{
  "model": "image diffusion model",
  "dataset": "Sentinel-2 satellite tiles (TerraMesh)",
  "train_examples": 36250,
  "image_size": 48,
  "horizontal_flip": true,
  "conditioning": "none",
  "arch": "uvit",
  "objective": "v",
  "cond_dim": 192,
  "norm": "layernorm",
  "norm_position": "pre",
  "hidden_act": "swiglu",
  "mlp_ratio": 2,
  "head_dim": 64,
  "fused_qkv": true,
  "qk_norm": true,
  "parallel_block": false,
  "inner_norm": true,
  "patch_size": [6, 6],
  "layers": 10,
  "width": 192,
  "positions": "conv",
  "init": "xavier_uniform",
  "residual_init": "zero_last",
  "optimizer": "adamw",
  "learning_rate": 0.0021,
  "beta1": 0.9,
  "beta2": 0.95,
  "eps": 1e-08,
  "max_grad_norm": 1.0,
  "max_steps": 9600,
  "batch_size": 512,
  "epochs": 135.6,
  "lr_schedule": "wsd",
  "decay_fraction": 0.2,
  "final_lr_fraction": 0,
  "warmup_steps": 190,
  "weight_decay": 0.1
}
Rows from block 4 of a small image diffusion model, named by matrix and row number. Rows with one number belong to one neuron. Each number is 500 + 40 x the weight over its row's rms, rounded and kept within 0 to 999. All counts start at 0. Numbers have three digits each.
After each neuron's rows are labels from the 100 images, of 14848 (inputs lightly noised), where the neuron reaches its largest size: "lies over" is the class under the peak. Only what is clearly more common there than usual is listed. The data: Sentinel-2 satellite tiles (TerraMesh). In brackets: how many of the 100.
# gate: MLP gate (model.blocks.4.mlp.gate.weight, 384x192), inputs 96-191
# fc1: MLP up (model.blocks.4.mlp.fc1.weight, 384x192), inputs 96-191
# fc2: MLP down (model.blocks.4.mlp.fc2.weight, 192x384, transposed), outputs 96-191

gate.25:557468481505515536449507571436464483531559443455416522508525480548441567494492503465496495414498537486583518500496551464472465499501484515506502363467538472489558475500515475509499489500484444480505510523473530459518479498389482490483449552478532571491536516468506512564441498450521539518
fc1.25:530524426506499551424488551458522535502588405479508527463440471575466519534507492451473483463491537513550477500506486497505462516456438501501480448496500487504577497520502437517496515504532452484480527669457522480505496497440505495471424515523514550503497482426474507503445535466499541511
fc2.25:472547475466505503494531428505491497604503478538524470517474529507583530527531550554465502546523476534392511490500571485490475581527572525526501565439494502511546448581543478505533465523477517522530540445496475472451508502504444475525476561488425485549562457451496502561597434536485424535
lies over: snow or ice (63)

gate.307:482504515464496489483520495549545467454473460445484546507542512503541479526516502538490444563516534497474464520643547454490495447518538532485431526476468524568482517499482487508502544523426477469503517483497480522523531512496502439494489496462516533455544410583477552517478432512498473500
fc1.307:535551496561459449490422505518514512467427497561534467528455505545511510478496501566540561444504511495559500497496524420496525488511434444526545498525526534500561510416407516522474488478554488502621512571506550497489441495430510512499517523460391473565565484510597538563466487485526526529
fc2.307:500493489428520510509491561507517518464495486563511478565412472546503483570550557467407462419518501427505517497507498441539444464476594462495513501503458486558486465556510593491498404483523562478513586462514450470546538487489494450491512487527517465522453479463446485509471525470516547513
lies over: snow or ice (50)

gate.131:510505466506515479408462484504538506500449494531570452573473528536545478462541442512497455446526488534518487493527537478493494550555507501517494501505494473522523522522499604479521521504505603481502513604513527529458455510575449494473531481458439519550512498411547527435427466474480541489
fc1.131:479506496480499488439461464553464508548526452508574447517498547520478551481547489448385494496532508529471486459488523520513526556523534516540519468493519464474587529518481567490555492520513561496535502573493527554481520480528471500503508535500462579475469496423501486454478518420471501489
fc2.131:472521554563520446499516458480501528525477498481458526490558471525407458534487605485505526466572550589488505464498542514442522485509439469460458455423453522535503509472462494479473516546491458545465554476557474572554501538481486478467504422534594450442486485508512507507471506475526474519
lies over: snow or ice (36)

gate.354:534541515504528441479482522522531486555480493427415517503487476493514502554563493522493507535528448529484522595426487506461531511538522557487523453448500508462525531585497500444478479515575485484488460474537536512507592487427501494541508516525451583539560472498536506550477458466541520523
fc1.354:465494464507517455564442465508541475462554531528467482538522444481549529433520491390472542444482504478484609563497514504492518531528529513457559522520505571487499476508501589503557487516547495482474467470512504492466468469494498527528452488492558487451520450519437485490502454498566492478
fc2.354:433486504508504535493546468409507558489486559463477455568521471535523559482456444475542580501494470521505518515532556479444498482548480485461506569508492478478524461550492422477503494508530511500484541524524530447574536549503557528602549458494520483552450523451476503496467452462446488515
lies over: crops (40)

gate.285:529541482508555536529514463503501432510503500526525555501522534509522446565520556508505472486558529506469491479423512481506533513479558588506524532484540565469525541529432526476540456516571443480537539557475481515495540514568445411549509526492539492508521444449504477555500542506568447591
fc1.285:440480512498433458503511559423451518501523426411450517543440494497513520497475585554483581589487492573522462604501496485456521567561480512463540507502448532464475539548501427481525525526538444550439452403560478497467477530468544555567533487523491478476527601479501518509507448514533537455
fc2.285:522453507558473499487557423367515490508491529420527497521461507475497515529452598564537563538514496496504457538525545507511500537608501494478505533422500518504428483585471452451481542540524498525447506434528441476449524515557482584542566498463495468558441530442503520474506522494502505520
lies over: trees (48)

gate.324:452476509496478503478545511471498520479504463488527474485527432512374514457543445477543472504492543475562508502501534486481522541522438489565476516545561501502537537510497445470640494516480532515488500520479453421454509501459439500441547558451485462473560486569516508564515527494526498510
fc1.324:481519506462485496497457541436470518460532485529482487493529484465561568465495457475502505535519459527484553521536498507502531481482526475456544502444430520509515467556554543492438531495504437539452524425533522483515530539545467532562488497535522518516510537474485519458488421520461492524
fc2.324:474517515488484509531481494491512500484494474499506439547556410547544598509537491410554453489461512483503588499502552499490497473468481478516490422521466521528490494503501470490481487492548467508511481555470486496520461500581513541492448437499431546506480533474450493485560428562435543556
lies over: crops (55)

gate.175:484537458555435487491468534472529529453521492542499495474515516417488516525475588512511486509498581492467541566593474505473518534503535617526468495540443561545446482457482508480536544518492474493470564485494455493507527512424492513550451461588487489423454456485454505523521508490529425438
fc1.175:496459446598468444443567546465468486553512501429542493473492487506491528526519487469542504548497506384490519496584471505550536553503531515504525494456502503499541540517506476466517459493454536486506496530486484476511517497478514533550471529486482483542546417505507470502517443514524542525
fc2.175:407479486503551482442509497463508459461472513469478446544535472524534516575443492465537557506464536475482466542425458487468497483536498486501480487575543537465478504534484527515469542469576587495538565532466519448550478531528491507528470454447495458533519574496473532533479493483450524513
lies over: water (33)

gate.139:544499532504493444478544489579476493526511508501533546446479486547531509503469429500556597484562418515520449513547532453567401528501466523455512519480570396528530493528498518500407523493516494489506534443448492460415525536432550533474519573478486486460533467494524532569512466482496475511
fc1.139:528498545493540426456560441488533577483555557508565549487551504560507513512457534539572562475546426487595513502487497489517475481542534542466517588505507487480533537465492559501444508508432520496484505431525542434493487494506608512536496492533527456432455454455536511517536473453555464398
fc2.139:481517440466514461519506488468506513476503472466547539455520528504496409484460601518475504507532483469564563482501470508439577541554449486538505488497504581523508505525475477484478500522422498473503529507505437502520473531527543489503490484542602438568449439491521497488481506534479479466
lies over: built area (34)

gate.156:513442455495593524511481496546532496407461461472576484485483475457486498485489556457466510537495527530457501470548539424530539511513504513506402528521543514501566509501487556517485639516516508515507527560469524519507468513541552577494467507444526451476494448517516289520540525532515505519
fc1.156:502535486500560488529467502522524522467506461485494528530512488499507463516450531511526535553503575527514517536536550392435482531550506505559441458583550528495532507542467532487491590487518484504471580625485532537473476480542535546462556514431482476483529468476550373525483510563493555520
fc2.156:390501522441442472489510529502492513527500488545449530443493507464517497422499467515491453465448498443509488498511514467573478506487480498442546506460509499509489483507495470501517471540445572507451506454477524540510502512518473447485510459554548434458517537481522676468487417542531585501
lies over: bare ground (29)

gate.207:549512555503436534450529494502519513522528479580461564556509542533589464517541463514444551492497461554471496461439531526480496572525523481545494475449489515549461535448487561447485492586512493455457503464597513432478456527528514503478552546456485463548466517533483437541451454509520547534
fc1.207:515536567537498511492506429502508484528564535529512524566570521512468517501441486497397508482532514526478504486417549488551451519559508541475533490503482517422484463543474454504404485511566465442478496476448525518509493501589415516458458456459491481499442555509463516438520514502537565500
fc2.207:484485523513514517537505464458529497589556506467479561559548550562461575446485462482477508509509508506493571426524507447600463527550456462476480450471509530550501458559488515424429510517491456462466457414462525524526487505582490476492492460497493518509512524543459503437496486456530608484
lies over: snow or ice (46)

gate.382:555532549499495522508530504511645556500526477473463454488461442553556495571559518590522579566471484557500479490504510480510524490499493466489430467468509468585581548536441527491503564533607528485537459464527457469369501492501540492471601533433476488481520511485560515562491492492502524555
fc1.382:526541495524425441506537538506558570512498427518423521521460432575539461520510515501490555562438453569556484581506530436518512543499486498461491492519525457504480486579451515433508545516512501509517467491549472498457403483544571536522543554506450500526546548537553506543431509554523578486
fc2.382:517513496503467518465510468488411507546511388495488529557488448551506441473531480489487431470491544547539499446488483521452511561545464520454493480510575478401498453529482459453489522520451485538460529548532474560481555556541498480544517540484506477577557494447500498518486547570548473479
lies over: clouds (26)

gate.159:592557562491521482474485531506479462514536514533464468535497506517498533508525498541467480498505466474521482487684477532492448473489481474535502553507509518413508532444491490463502408486469585540495492525494534507487418505471540378520526514507489502501500466508500438562527540475518479554
fc1.159:471420486515474447502490480514533440512478579470579503460448500482475499485498531496596527471486463478471464479326440528499508453470452478481496501485466537574578447526538483506482600506467518507505471459532517512546522494471505585506477479475507487509496543495527584484470495511496531488
fc2.159:531485511545523591495573417555455558535519495494493486497593498511501550512459404513457509584481517632525503475575526505539514572529486532478474439482455394485452503511492506511466463523451405469474538504496510500520511526512503451445428534537495568463484450524485480463467554490483545477
lies over: trees (53)

gate.86:451477520507553506542475556542524550473531493496577454494546540439442450500512580483489447549538543460478560573494509507491465518478460524526504523479526515484488565451494490440488511453559554565501514491531479517549437491514488585443485501491436541508519434466494458492550563577530414450
fc1.86:478497497504547552498430523511482590559499483536514482475513527465470447517539522452436525470536516452485502538470506512539535539465520517540477522482554523471468521427486478480546499483560488537492482473573486545512445504520518554487464483565463575540452413460476460512536561589540418497
fc2.86:468577495489381531523492533491549435525433490512498538514512483471492435459539515471535483515495483490470569548539472554474434529422460538486520546475468512510511482482400524472462531554526532459519474545457406452492580472467479506555544546491470534515512542483522559556472529509530530532
lies over: water (27)

gate.277:518425477492623501492489489503556517460514473468589488538499443455453445505484526469447507535484509493460512453552457441513534508505518490518434482469530482517527518524511527485448289529479498505489528506533502522563473484564515666506443519466523414474521452484505581503542559557519519532
fc1.277:510563471521577454511440489505545461471520466476484479520448460462531463526449532444491542531513513510528509558536493380437493528555502483527441477558524493496562479532476559477493406503511498464479561582484533492478486468537538611476533501435461431447538468502530561479485515555505486481
fc2.277:511515463425421493506505461461468535477590487525503486503504481520507449486508499541505436557420495563461512447493473467437528481381521496478497494446501480522439477515496505509556617536464482435510513504555467533514498479599466418413492533432536461468561564494560502465544602483454614487
lies over: bare ground (28)

gate.341:559492465488468538457513523426485566493407513489476563564463436530540495514484470510531575498452422494524555505508532394430536560551477471511476493501557436513478503432486532484528549498459473466536518442530474456471463524453444525502599545490425522598568464442552488527440500534491516512
fc1.341:488533519475491493570427510493471496560498412500458500428543460468519452510513490520455409478496507507497527503485486541514466493505560512531474423486498502485496576574487455514487466468544505512515512516433544473488505495513524417483509469560545427478515592534559498521505495568518495539
fc2.341:465510541487509446526516426496526503490517517465425464498560489500528582507414504533534526519450505487472528463504505551531436425492438491501486558516473484529509485480452477469497532486472460494503471535569532591492524443569477553458560510453403480508508505555546493553450487539494497531
lies over: clouds (34)

gate.122:550484541493555458491484460484500489498494487492519497563471489470529500516475474508542512551505474471577564381478505475493537522521473478566534493542512499467526488570496501429513537563482517540396508566565541473521494489560557507506506480436480431447493522494501489463495521521499548496
fc1.122:421549449556480441505527475467525564551464508436485531540504485467583489498440495449514483464442466500496555501536557489433445533499477490565480536524504536539453389597510482515467504478453527507517574534510512497491459494474530475553413573479459547532557518521461667475527564522475472501
fc2.122:454609505517480444501582531589471523518535515482475567488530468429542444486513507515472501523472481545461499520497516531526506558486473569565535530449540546447523453485554478507501485492540574468516535576539500484406499448418583498513482526495461561450539502574512402530504540536505516502
lies over: clouds (50)

gate.205:480598562464541464540464507494509508503578436513469502549512502535540498505495501509502547532495563550565548544464501499510455506554506518556569542565465549510446541500475521484567506499521514494437540531531559497513478462530539531457457486494413418457459524539468503522539448483535513483
fc1.205:460467447478454554526494510500491500408493468447475475583538524540502468507457507488474482507490441511550501487547521479435499461519524486518543492497509517502487447527500515490488497448595463499503485503557482554512513487549505517534535530465479409501467557486477490459526425511469463489
fc2.205:500528471511498550468518533549486525433536477498518531542530511487527510447569513572425507513507601459552530515464549524504462513442564553486523573569481402515482525455511534503536508494507530536510541571454473459478546485430512544498488453544480487554472491437491482533486456554498437491
lies over: rangeland (62)

gate.61:580584501485497457462537511502508505565570584523523539404500495479543536526541461533524463504537526420486463463486492489540486496491563497516444496503549478525513527454501516477526500530418542487500545563537521476494515519469523483472500530514504479497485402557550498548484504497517517582
fc1.61:500482590501536490484449491581520453486513547526562512496455504562540428487553472477526539464516443593451467489507457515545537522530477435512480483457472539479517509595534499531482475522466488542434505463487592523498493534483488487557442456542526563445517562579450502468493483490541551500
fc2.61:541483490535497483521459458512498498562491540505545505443519481408547552487541504494485490551454502517486575503490499521526495489436466520501438494518475455501596550521475460450471520530460533486482500507443474421436516510483505491524579492614484594480518520492505484484526523549530518423
lies over: water (55)

gate.79:486572440521497461554529472499526553514565553515447493437518451536616564486530500509548536462439437428505519498479489529569440461475504534457509511542568457498449442464500537479463469501442542500495535410501474473471499520545548513546495572545464547538548409459497504522483506475487473513
fc1.79:536558523493510423501426378487464525502490504504415536462499484523559513505477482488525512425488474488554481479518436428501531470550485473458521504558568526487486436462483502510429537478443532498555567438536512527491499529578532491507514526502543450515533416545536462510514470488450587517
fc2.79:487518513520522430523467461508496530540452468458495510443498521507522408509465615557450514481586478509535470475505443509432542526600481508475495506410454525505492463494519521518446508532422483489470545498588469542486542514490535475511464570586543488539498427480501506492498485478458485502
lies over: built area (44)

gate.10:496535490537492568454527471561501521495495501462479560500517515504466578503535530559450590543537476475477453543527521517488480532439467510532493471503449503551501507516515484500521500543527521479499484499528529511416500515457511562537479593382459619456477479443445411543462549457480478479
fc1.10:463517543487515461563394513455562484479512482498555395470498567468528426453494467473510484468493510578478538455472486500557478494589539507488464524495564510461520509463495489533431447458506492511506494504434502494512506493514516449406491393495545404531499512480523615445539429507530542567
fc2.10:520462499512515501478542518478486509481454476437525486392501554487541567501548511497568498499551500490524471421501486505504527465525514505409490450572520469510474516467495486455562527529509479577459495544529411522472490578543529464493552520495534449505514534506526463502454467508494361552
lies over: snow or ice (53)

gate.298:562543455485413515479541484477518535508471587493513533484495552493526458518496496526495478469507412421550553447514509508434504512551547496530489471509544535486519415477516538473488491538469545454457481505523469472447485525530550535560597586512466475496444483480461527514508535483481480514
fc1.298:560550512494524496498532490457541437452480544493460508526533464541473554497488501568544491511471476462526534500502564496512530483499506495523520537503470498501564574592507546494546515494482520504509496531429497355520492504521489501519529464485503481567442496431523511547513444423473542519
fc2.298:436477536483473494458550510454524478443418494508512429519537530489493480458516532464535478462495463453475479542506546491460583515473460523493549480493495523540493469513517452481553470456573522505549503547511480449495517519530488530502541430477553487594455538511569519488496364513459421518
lies over: clouds (88)

gate.150:507434464504564511511465473545401487434503482520579461483470471473480487516521497478485508498504510485479484438587501440499553515511512483532422480464512505302524532482482519505473611532499514505508531527493489484529509517516520570513482482453532427468495432511468525481526499502510455503
fc1.150:478532466509556477503489502515445505461489453519535479513490474472525442527449533478517553535529546500541512504565536349465494533546511496521466477540549474425504516523452532474508564528519494493468546577516511513491431468544525545486555502420455435478516466516523511488477501544520488506
fc2.150:477467525480396615552516474453557518448526432495507517397544555506528473549539524504515503480478528436491520473458530477530487530549460538462494494493496462680485472508461508439504416553473503539492491482500506522519523485574522420539536528542497461477492471536529501505474573520459532388
lies over: bare ground (32)

gate.304:463453430466666528504486519492526557479468411473532541486475487509479455470461534473484528511471552498489525451522482522468476515522517464522428491486538503522497478500544513507549267506436510527463521537552544515543423466519502622456484521435519425488493428498469576517478494521504507520
fc1.304:495551452518607472490501527468573496593415443520465531501530475492556513511472466451444569451557497502510554473544493532571499518475524508439572443502518453508495495461474473506426249502452435492493421519516504513431481532512475612518507499532509499528512495456516581513507498512515515530
fc2.304:559542488507424478569496546485495545407534468553465512511492521435498480433514502599521480516478481522559514509477491501435494461455492525473500499423520544503515510491487473480547595542515584519523486526494485463613536479416499496479515531502501496454471501544505484526424498446510466450
lies over: water (29)

gate.236:532495555488462560441473532454516467580416507562444535495501513504472432559493434556460512521510485481489511510559540516449533505475502485547459472452497473524529514527487521444495539526461469470462488493491496432486542495499440527480542561524479575587466498484519543506480497509478481616
fc1.236:502448514485529515445424516513482555492441425557468529523441458503502473537526431444393490476486608499461471522467404470533549502492481499480516463457525503487456515500510525505492483484561410528518502467535542519494528489512447466421428464499499496447608432515531477505473527532528568486
fc2.236:503482533554515525516447493488487511506481513537497470581595553493566529497483534554411477601460498621422506527469526560495494474509547470484464488543454495489535506468480481473526468487502497585432454454512442495576521496469481512509563506553454499488483516516499495566489568500526555467
lies over: clouds (96)

gate.129:452537557478503574532501473526504469512534564593553484470520542437483460458453510501485494448536494447468555502469460504506461484503522532530487515553512509470484517483504540490495446488489535446438493453451477446497537474549440520465474463588460449476416507493477473460557445489453493515
fc1.129:483493553459492511472428466484471407456504579542530499456523528453446471424435527490443480448553551388472610492490483521465513467493540526517535508515509560488538471526528502501488454506496581426471504443448502440525549449550461481480497499543540481544479464461497443449554436488449507523
fc2.129:519417469498436460519542490480515489482484426472495484481476439560474473506506486534485481538403499487489536513433528493463493552475452464539525493513534528499478467559522511486422452516482458572619563575515519477549483525450595520537509525479550531549544490472495523498442490532499517462
lies over: water (63)

gate.4:435442405482427485433522539548544538503458428579567474530506424539484514464544522461501531525438506538499509474561466437502523513473469515529406532546536467529519468476487471508484559517525449545442542526520517504459530563531546520508479536500509430477524526477464541561537499526548473504
fc1.4:553538602483553514492494487449479481520507471456441484493512536493499538537477509608474523552485519507515492475465585503507488490521503425501521507470535469514489522563504464502512442487494576499553452530481521458488444519465510438515557565480523493561510522567523447552484520448481558479
fc2.4:393539561469519472497490533455466493594528462509493537457463509479547488475543503455508486543514533506518465542500552465472474547472477500518459479458570605569372520540510453517472459454576558536447510523536513487501491513536521501501522501428497504530516572480458490528458499552500505447
lies over: bare ground (58)

gate.292:500467458519497517547405438553564555479550528512451498527444583497569495521513520491445421456537529474412542524528471458544507540569450505477506525462504572473569550510482424498502484473495476547522499498524512456542554538564550501503530518531503505552472514460546518594536527439532551422
fc1.292:493451486497499533531433497537456519523562506487395393542482528511515563521474596464446500497582495440472508528475504473512516492535479529513551548466500560498536536433507459498461519499483492535492459506535569438490526647535564520431526459554558567529503543414494466527516511471542552507
fc2.292:455561472503489496474495506504498500602484495533516471499483517462589515529558554545474535542514484554442504509511579495465468588503552539519530550454446480503510456587551506495560471510433485514501529473555465549462500460503444475529493533490459460499523450495494515548638440519492442506
lies over: snow or ice (64)