config.yaml
model: "image diffusion model"
conditioning: "none"
norm: "layernorm"
head_dim: 64
fused_qkv: true
parallel_block: false
width: 192
init: "xavier_uniform"
optimizer: "adamw"
lr: 0.0021
grad_clip: 1.0
Rows from block 3 of a small image diffusion model, named by matrix and row number. Rows with one number belong to one neuron. Each number is 500 + 25 x the weight over its row's rms, rounded and kept within 0 to 999. All counts start at 0. Numbers have three digits each.
Before each neuron's rows are labels from the 100 images, of 14848 (inputs lightly noised), where the neuron reaches its largest size: "responds to" is what is common among them; "lies over" is the class under the peak. Only what is clearly more common there than usual is listed. The data: Sentinel-2 satellite tiles (TerraMesh). In brackets: how many of the 100.
# gate: MLP gate (model.blocks.3.mlp.gate.weight, 384x192), inputs 96-143
# fc1: MLP up (model.blocks.3.mlp.fc1.weight, 384x192), inputs 96-143
# fc2: MLP down (model.blocks.3.mlp.fc2.weight, 192x384, transposed), outputs 96-143

responds to: crops (77); built area (69); main land cover: crops (62)
lies over: crops (58)
gate.268:532518509475496519502460462501503526504491450535522471521488482477551482464477497542464502525511515493458486518519507482443515487540530498490482
fc1.268:525539497511500481578510486526492503497491452451493494516483485498509508492493521505519489468534509539527502519494492493516430508536547508458521
fc2.268:516500543489497471527523465510499534479577524539555499484524446496495487526506493448488494501527495505482481505482557528497497513526534518497495

responds to: crops (68); main land cover: crops (53)
lies over: crops (49)
gate.4:567515507485502509446484503525521451477490505521482468571523497480475498527502497523501522520474520523547517495534512498552463561480472508486466
fc1.4:506546506516516480494512484516485538527508510481479473490472477514462526518528573539516489506493537479516486505485511501539440498461512534493490
fc2.4:493491488489509504488539502488511481508526499515506494483502460491486509486492498487513536498488519517535466506476524504502487491501478492488500

responds to: clouds (53); snow or ice (46); main land cover: clouds (26)
lies over: clouds (40)
gate.134:495491480493520516518480509497518500498488483519465524498495540537474456523461541503524554530492507501489518544504523496528467530522455498542479
fc1.134:439513504502552511482495476488501495536536491444465493532516489506450528494487519495467536432541520478506476507492476498508443521501528518491499
fc2.134:483523493496426493491529535497510489471529507505538485460499520486498440485491513524511475514473476510506503526533542514487519505498476539511508

responds to: water (98); main land cover: water (88)
lies over: water (96)
gate.35:516503474508503511499547458533498482524479537505500486461503472504500487533512490479505482468522495436514510478503501505488463498488519512498483
fc1.35:493494478488510516506537482495499497520486504495514479490480496493472510523515461480507473505524528431491507475480500507506482502463476510504476
fc2.35:503485491499489505488480506493508515484502466498517478508529463497497490473504468483494462475503480583480502477517459473457551473508487475509473

responds to: trees (90); crops (82); built area (63); main land cover: crops (49)
lies over: crops (51)
gate.51:525531497514493485564522490511500483516514521449472501493496540476518468538498541523523490487540470455506509499509495511493463492525550526511511
fc1.51:472476506489481505476477519521490508453493462518551498498495442492480491454533473495469460511516507529460521504501482479475519539498487496525480
fc2.51:536491510496509510494508510504496514496493552483478504459514519496524469526510521503503493495544457489505514499503482502490476531505519524508510

responds to: water (75); flooded vegetation (37); main land cover: water (30)
lies over: water (55)
gate.251:496510475504489517491518527503492512465532507505470526494506527451482505499469512517511468539501525522517476566502501477479486508514517514495456
fc1.251:507511496494502504563485494511502499491489521478504503495477501525603495533494512509508489478507468489474512500502493512525471455494536497468507
fc2.251:513483512507494503472516502474489500481499475517506483506506486498438493491491478471499543524492529518539471541505517488483525539495457522500502

responds to: main land cover: rangeland (81)
lies over: rangeland (82)
gate.321:452525505489479494503434511494493514456496434532450469542510493506485496475457551498476531513483510532521553524523486460484491480503511521491502
fc1.321:537498505503485463484508495504503502532507538466520514453511492477469532519582514511508492528505490468502489490497486479542503545503513510515462
fc2.321:486517510485501502508465503477496448490475506509470494535487499515477452500471500468520482487501463549483487521527465461464495492511506470501495

responds to: water (73); flooded vegetation (34); main land cover: water (34)
lies over: water (41)
gate.97:501458497509503532459464479533502519516476517525454502511504439532504470542501503472460498452480521524475485492495483495551540529505530499498453
fc1.97:551484506502487511477524490517485442502484549492479503569473485530533476572474516509509523492497507458556446477491521505515466448504495507499488
fc2.97:574519526505512461509474509494503497535490509550507506485512580497515489497486486490477487523492506494487525523498517506489480477491521498471493

responds to: snow or ice (49); main land cover: snow or ice (41)
lies over: snow or ice (41)
gate.326:479500501497501516509550517508506477513456505493541470495551486522463481492498442454526509471483465479473548513508527493529486487513505507520520
fc1.326:550504477506502536534504486541500464559435487475481523542492496507506499518502475477477513467484519474516494511495465508517507534504523544489489
fc2.326:460530481503505520502528537524486483525464508521537468493544490507483478516504460452509524482497464460459523516493524493519496471501491519518510

responds to: crops (77); built area (67); main land cover: crops (63)
lies over: crops (51)
gate.324:505542517496498465555485477521491494512504449464511467512499516505504494491485504529537507494537530544458500507497530489534448489497492506504526
fc1.324:554498456479495470507463509545514495527459512544507530475500510553486494536465466452476482495496524506461507532505537483519541487467517500532522
fc2.324:530520491490519490492509471508494488475504489547520499505508504549497504565501463490521502503505526515463511507492519460506515435478478514530519

responds to: snow or ice (55); main land cover: snow or ice (42)
lies over: snow or ice (43)
gate.158:541529533492501489498502490506503458491510499522444499491494495536460515516504473516516519488514478509524499490510522493539471487515471495505532
fc1.158:480535530493509499505520511503491481525543542502485481504498508523472512499495485548498493483515489489510453489533503492481464491486510509480548
fc2.158:527509500490467480477492507502492475471483521460537477474471506472459491503502513526486468542513499444519505506528525491478492498475472523475510

responds to: main land cover: rangeland (78)
lies over: rangeland (78)
gate.225:497508504501484491472458535480499524420511461521509487500495495482499526458476479497482504524474508563490523514508497474479531505517463485486518
fc1.225:474497493495503476492432525484496530481520459520486485506515527486476541446511493478479512503484506564504538513497471469478546517514493488496504
fc2.225:522486478516499542522524488506501504517478536475509515514489547494549485551511526536489495512517524481501462487490514530508519485504537516512496

responds to: water (68); main land cover: water (39); clouds (34)
lies over: water (53)
gate.173:491513485500517522523575489516505476518531524515530499497502533505508447487518489492514465507495498473459484479494541543442440469484499511527498
fc1.173:548546485505488457483506480488488488520467507513495524461488480469522553459539506553496492468476502480487502465541464488504482494497539510500461
fc2.173:479472472508483511503519531510466479478543486516498494535482492500513438517478511535485511542504496520526478524498519495493517543521448490486526

responds to: built area (71); crops (69); main land cover: crops (46)
lies over: crops (47)
gate.362:515503514496502473492521478517496532528451504459489520489486537477467488469462524512503512502547469489510504487497491483519513437512489485529529
fc1.362:469456466507491531482485515470499481488517519538495452502471503520554499465536488484473482478480513532457470492505478494483513487500519502489479
fc2.362:481462494486494533442529488514489481490501526483482507477437503480470505481508508545472506496530482529513459512505508516515532510490496457503509

responds to: trees (88); clouds (73); main land cover: trees (58)
lies over: clouds (34)
gate.72:523490501499497521457535502480500469507475521460510529515460523491525534559492464504513515473480490474535468498497525485450502492494514528467498
fc1.72:516506526489482526433519525496507511521471508426529503520477488493495536517498489485488500516512535523577483497512494513447495500514500514412460
fc2.72:491531514495516494451517538486499502493481496451500481516498496462505532524478488500463485481499538545552511490502495513460490525502508464415456

responds to: crops (75); main land cover: crops (50)
lies over: crops (55)
gate.84:527550485510504501529506487516478519487507522515471522520535529520512488496467527494523511479480496532516484491505498480492466473547540510487480
fc1.84:488503472490519448524510487532509524524505513489503493505501505519495508482496548454512505465487495531506497482470450490513489449517533516518492
fc2.84:496488479498448506483513510510523467499490461488518475476459465477509498477514500440465491522509490550505537544541508499488530510472458494472519

responds to: clouds (65)
lies over: clouds (25)
gate.101:511475498476483511475404481479513467529468470528490475539466468539500485528516488502490543478523532469518539490514504481513502495471445493487478
fc1.101:505496454524480493479494534494509494492431477517534527500434475513550522485528463465478549498501490479454491520508494477474543514466493504522494
fc2.101:498541511511545532505510494486471516467543517469505493490541528460469530494470485537529498517505485496490490497471522511503489498520534499487525

responds to: snow or ice (98); main land cover: snow or ice (79)
lies over: snow or ice (84)
gate.372:523503529501488510521475466504499505508456493500467543503491478530546506482487451528495486512476508547507496527505515468516542526541495502461539
fc1.372:530541496508494498483573473538493491482451485507507506505476525476537502520554543523478527473503461498514500514505464505447477503524499488501510
fc2.372:479462492495514490521482522474489460511538511497483520496517425549473475503485469513537530506494530512464488496492488491539519491481456535520537

responds to: crops (72); built area (66); clouds (65); main land cover: crops (50)
lies over: clouds (63)
gate.120:499517493522477482496536453502504523489487558469449522503497500528510505482487529534505529472511485526566447469505485488522464477544498514496523
fc1.120:457436501509507557492496511507502493502522471498492473485496540475492474489508504493468462554505559520455498507493508517524508510481520497527496
fc2.120:513488485522492519492538500526489493516489488548462521515458509495522525525498486549513514532495592542492464474509507530506433499498537499497519

responds to: clouds (55)
lies over: trees (45)
gate.216:480503509466502522507484469507526504488492501496486500513521503523529489515486481493498541490510470535511490482428510515504519461505464483513517
fc1.216:491555509501509515490506494487496528510515546496501516491488539512504515481490514535528549506501512501482491493486496519481506475505486514473500
fc2.216:511511473557517468474502527508489466531488498465521517479497497435537493499514484472528474503531486468457516479579513508515525511484519532528512

responds to: clouds (38); main land cover: snow or ice (34)
lies over: snow or ice (35)
gate.378:474466520491509522501474494497489527501514518494561443460508508497455530503538480514472476492512493474510479468500453507507517467492478474503481
fc1.378:482515473465522495499487523531536485520496522481505516465490477505511536502507513487481500517498457524512490531508473482532511523496529480509463
fc2.378:504487504466525473480499513492517508493490479488499499481503516499518512528488507497498497504472491537482519524494497509497489495494532495450497

responds to: water (65); main land cover: crops (46)
lies over: crops (46)
gate.55:487522535488530488501522476514484512521467546470519489509472499551469496508499473534488525469506508439519517444490495495499535480545489516512485
fc1.55:492500501533501508450506496496511491500517479494493513498524499471413499503507505475495509514488522512524459512494516499481534511527465509526484
fc2.55:514497497468512515536504497514470500485526520469491496457478514478548532502509514519516471510484478490498506501499524529500497491455498486457499

responds to: snow or ice (74); main land cover: snow or ice (58)
lies over: snow or ice (64)
gate.71:442524525501504533516491497509491501500541492494497533519526551468493473513482523514491476534523509486523463493511516485496496531499492531479495
fc1.71:506531540513499513505495478533505464483536545482500498489463508498470489518500512547463498524546531466513502459495473500450496488456535535482490
fc2.71:532480483487526476500530496515499481513501484533479485527459466501522493487502494491489517469504521515488512485508466522446475493479540489502495

responds to: clouds (69); main land cover: trees (45)
lies over: clouds (68)
gate.188:511477489492483515468483463478523508487491509556506459488506494511497519502508475505524494469444499523511462461531521457466489485489485456511417
fc1.188:514499501489481511457493528490471526497465479584489490489488514503569427499509484524492507485485486523471506542514560475451519520524503486511458
fc2.188:527455551500474466521492536514455526513494457531504477478510519486482517508521493521513453504518514514495480509479451487505512514473510475532515

responds to: water (69); main land cover: water (58)
lies over: water (58)
gate.279:515480478489511483506533481527505468511525536447535548468492498487491501535491500460520479549525509479474458478480495499536486497531522490499474
fc1.279:537523488529550487505522520531518449526545513467467546502507513461516491558492525489497450551505489450517486530469508529504474470487536534492531
fc2.279:497497470516522518511481486500492493457450470462491515533521506537477457508480518489523488503484522502488510513506525490476482495524504526511489

responds to: crops (89); main land cover: crops (69); built area (68)
lies over: crops (65)
gate.382:491487507491498478550488511486500437498493496464431522451512479523536536496501532541511488496506495549479492511495481478511522495520570496531483
fc1.382:489474469508495541497489505501496478510490548539519526491541516496529480456499492478467490468493492491483505497508482467474553475544500493510516
fc2.382:492468526491496485555506485432510463479470562498457517478527462512506520476480536484456472487441486509532498485487542504504509504529555545514482

responds to: trees (91); clouds (88); main land cover: trees (53)
lies over: clouds (74)
gate.344:505522524494484512504523523503469506526502481515451513547501482498505478521515474519474527513525501554527440505553538487508488552507514503513490
fc1.344:554530503511506504473528488519506505449504519486505470520515457512484492490494498497504519472465488511542522503497521501526437453542452500479534
fc2.344:510507541502498465521466491483522503500497531452510512471518555520486511501468505486515477507506492456510585505485497503442489475487495521531537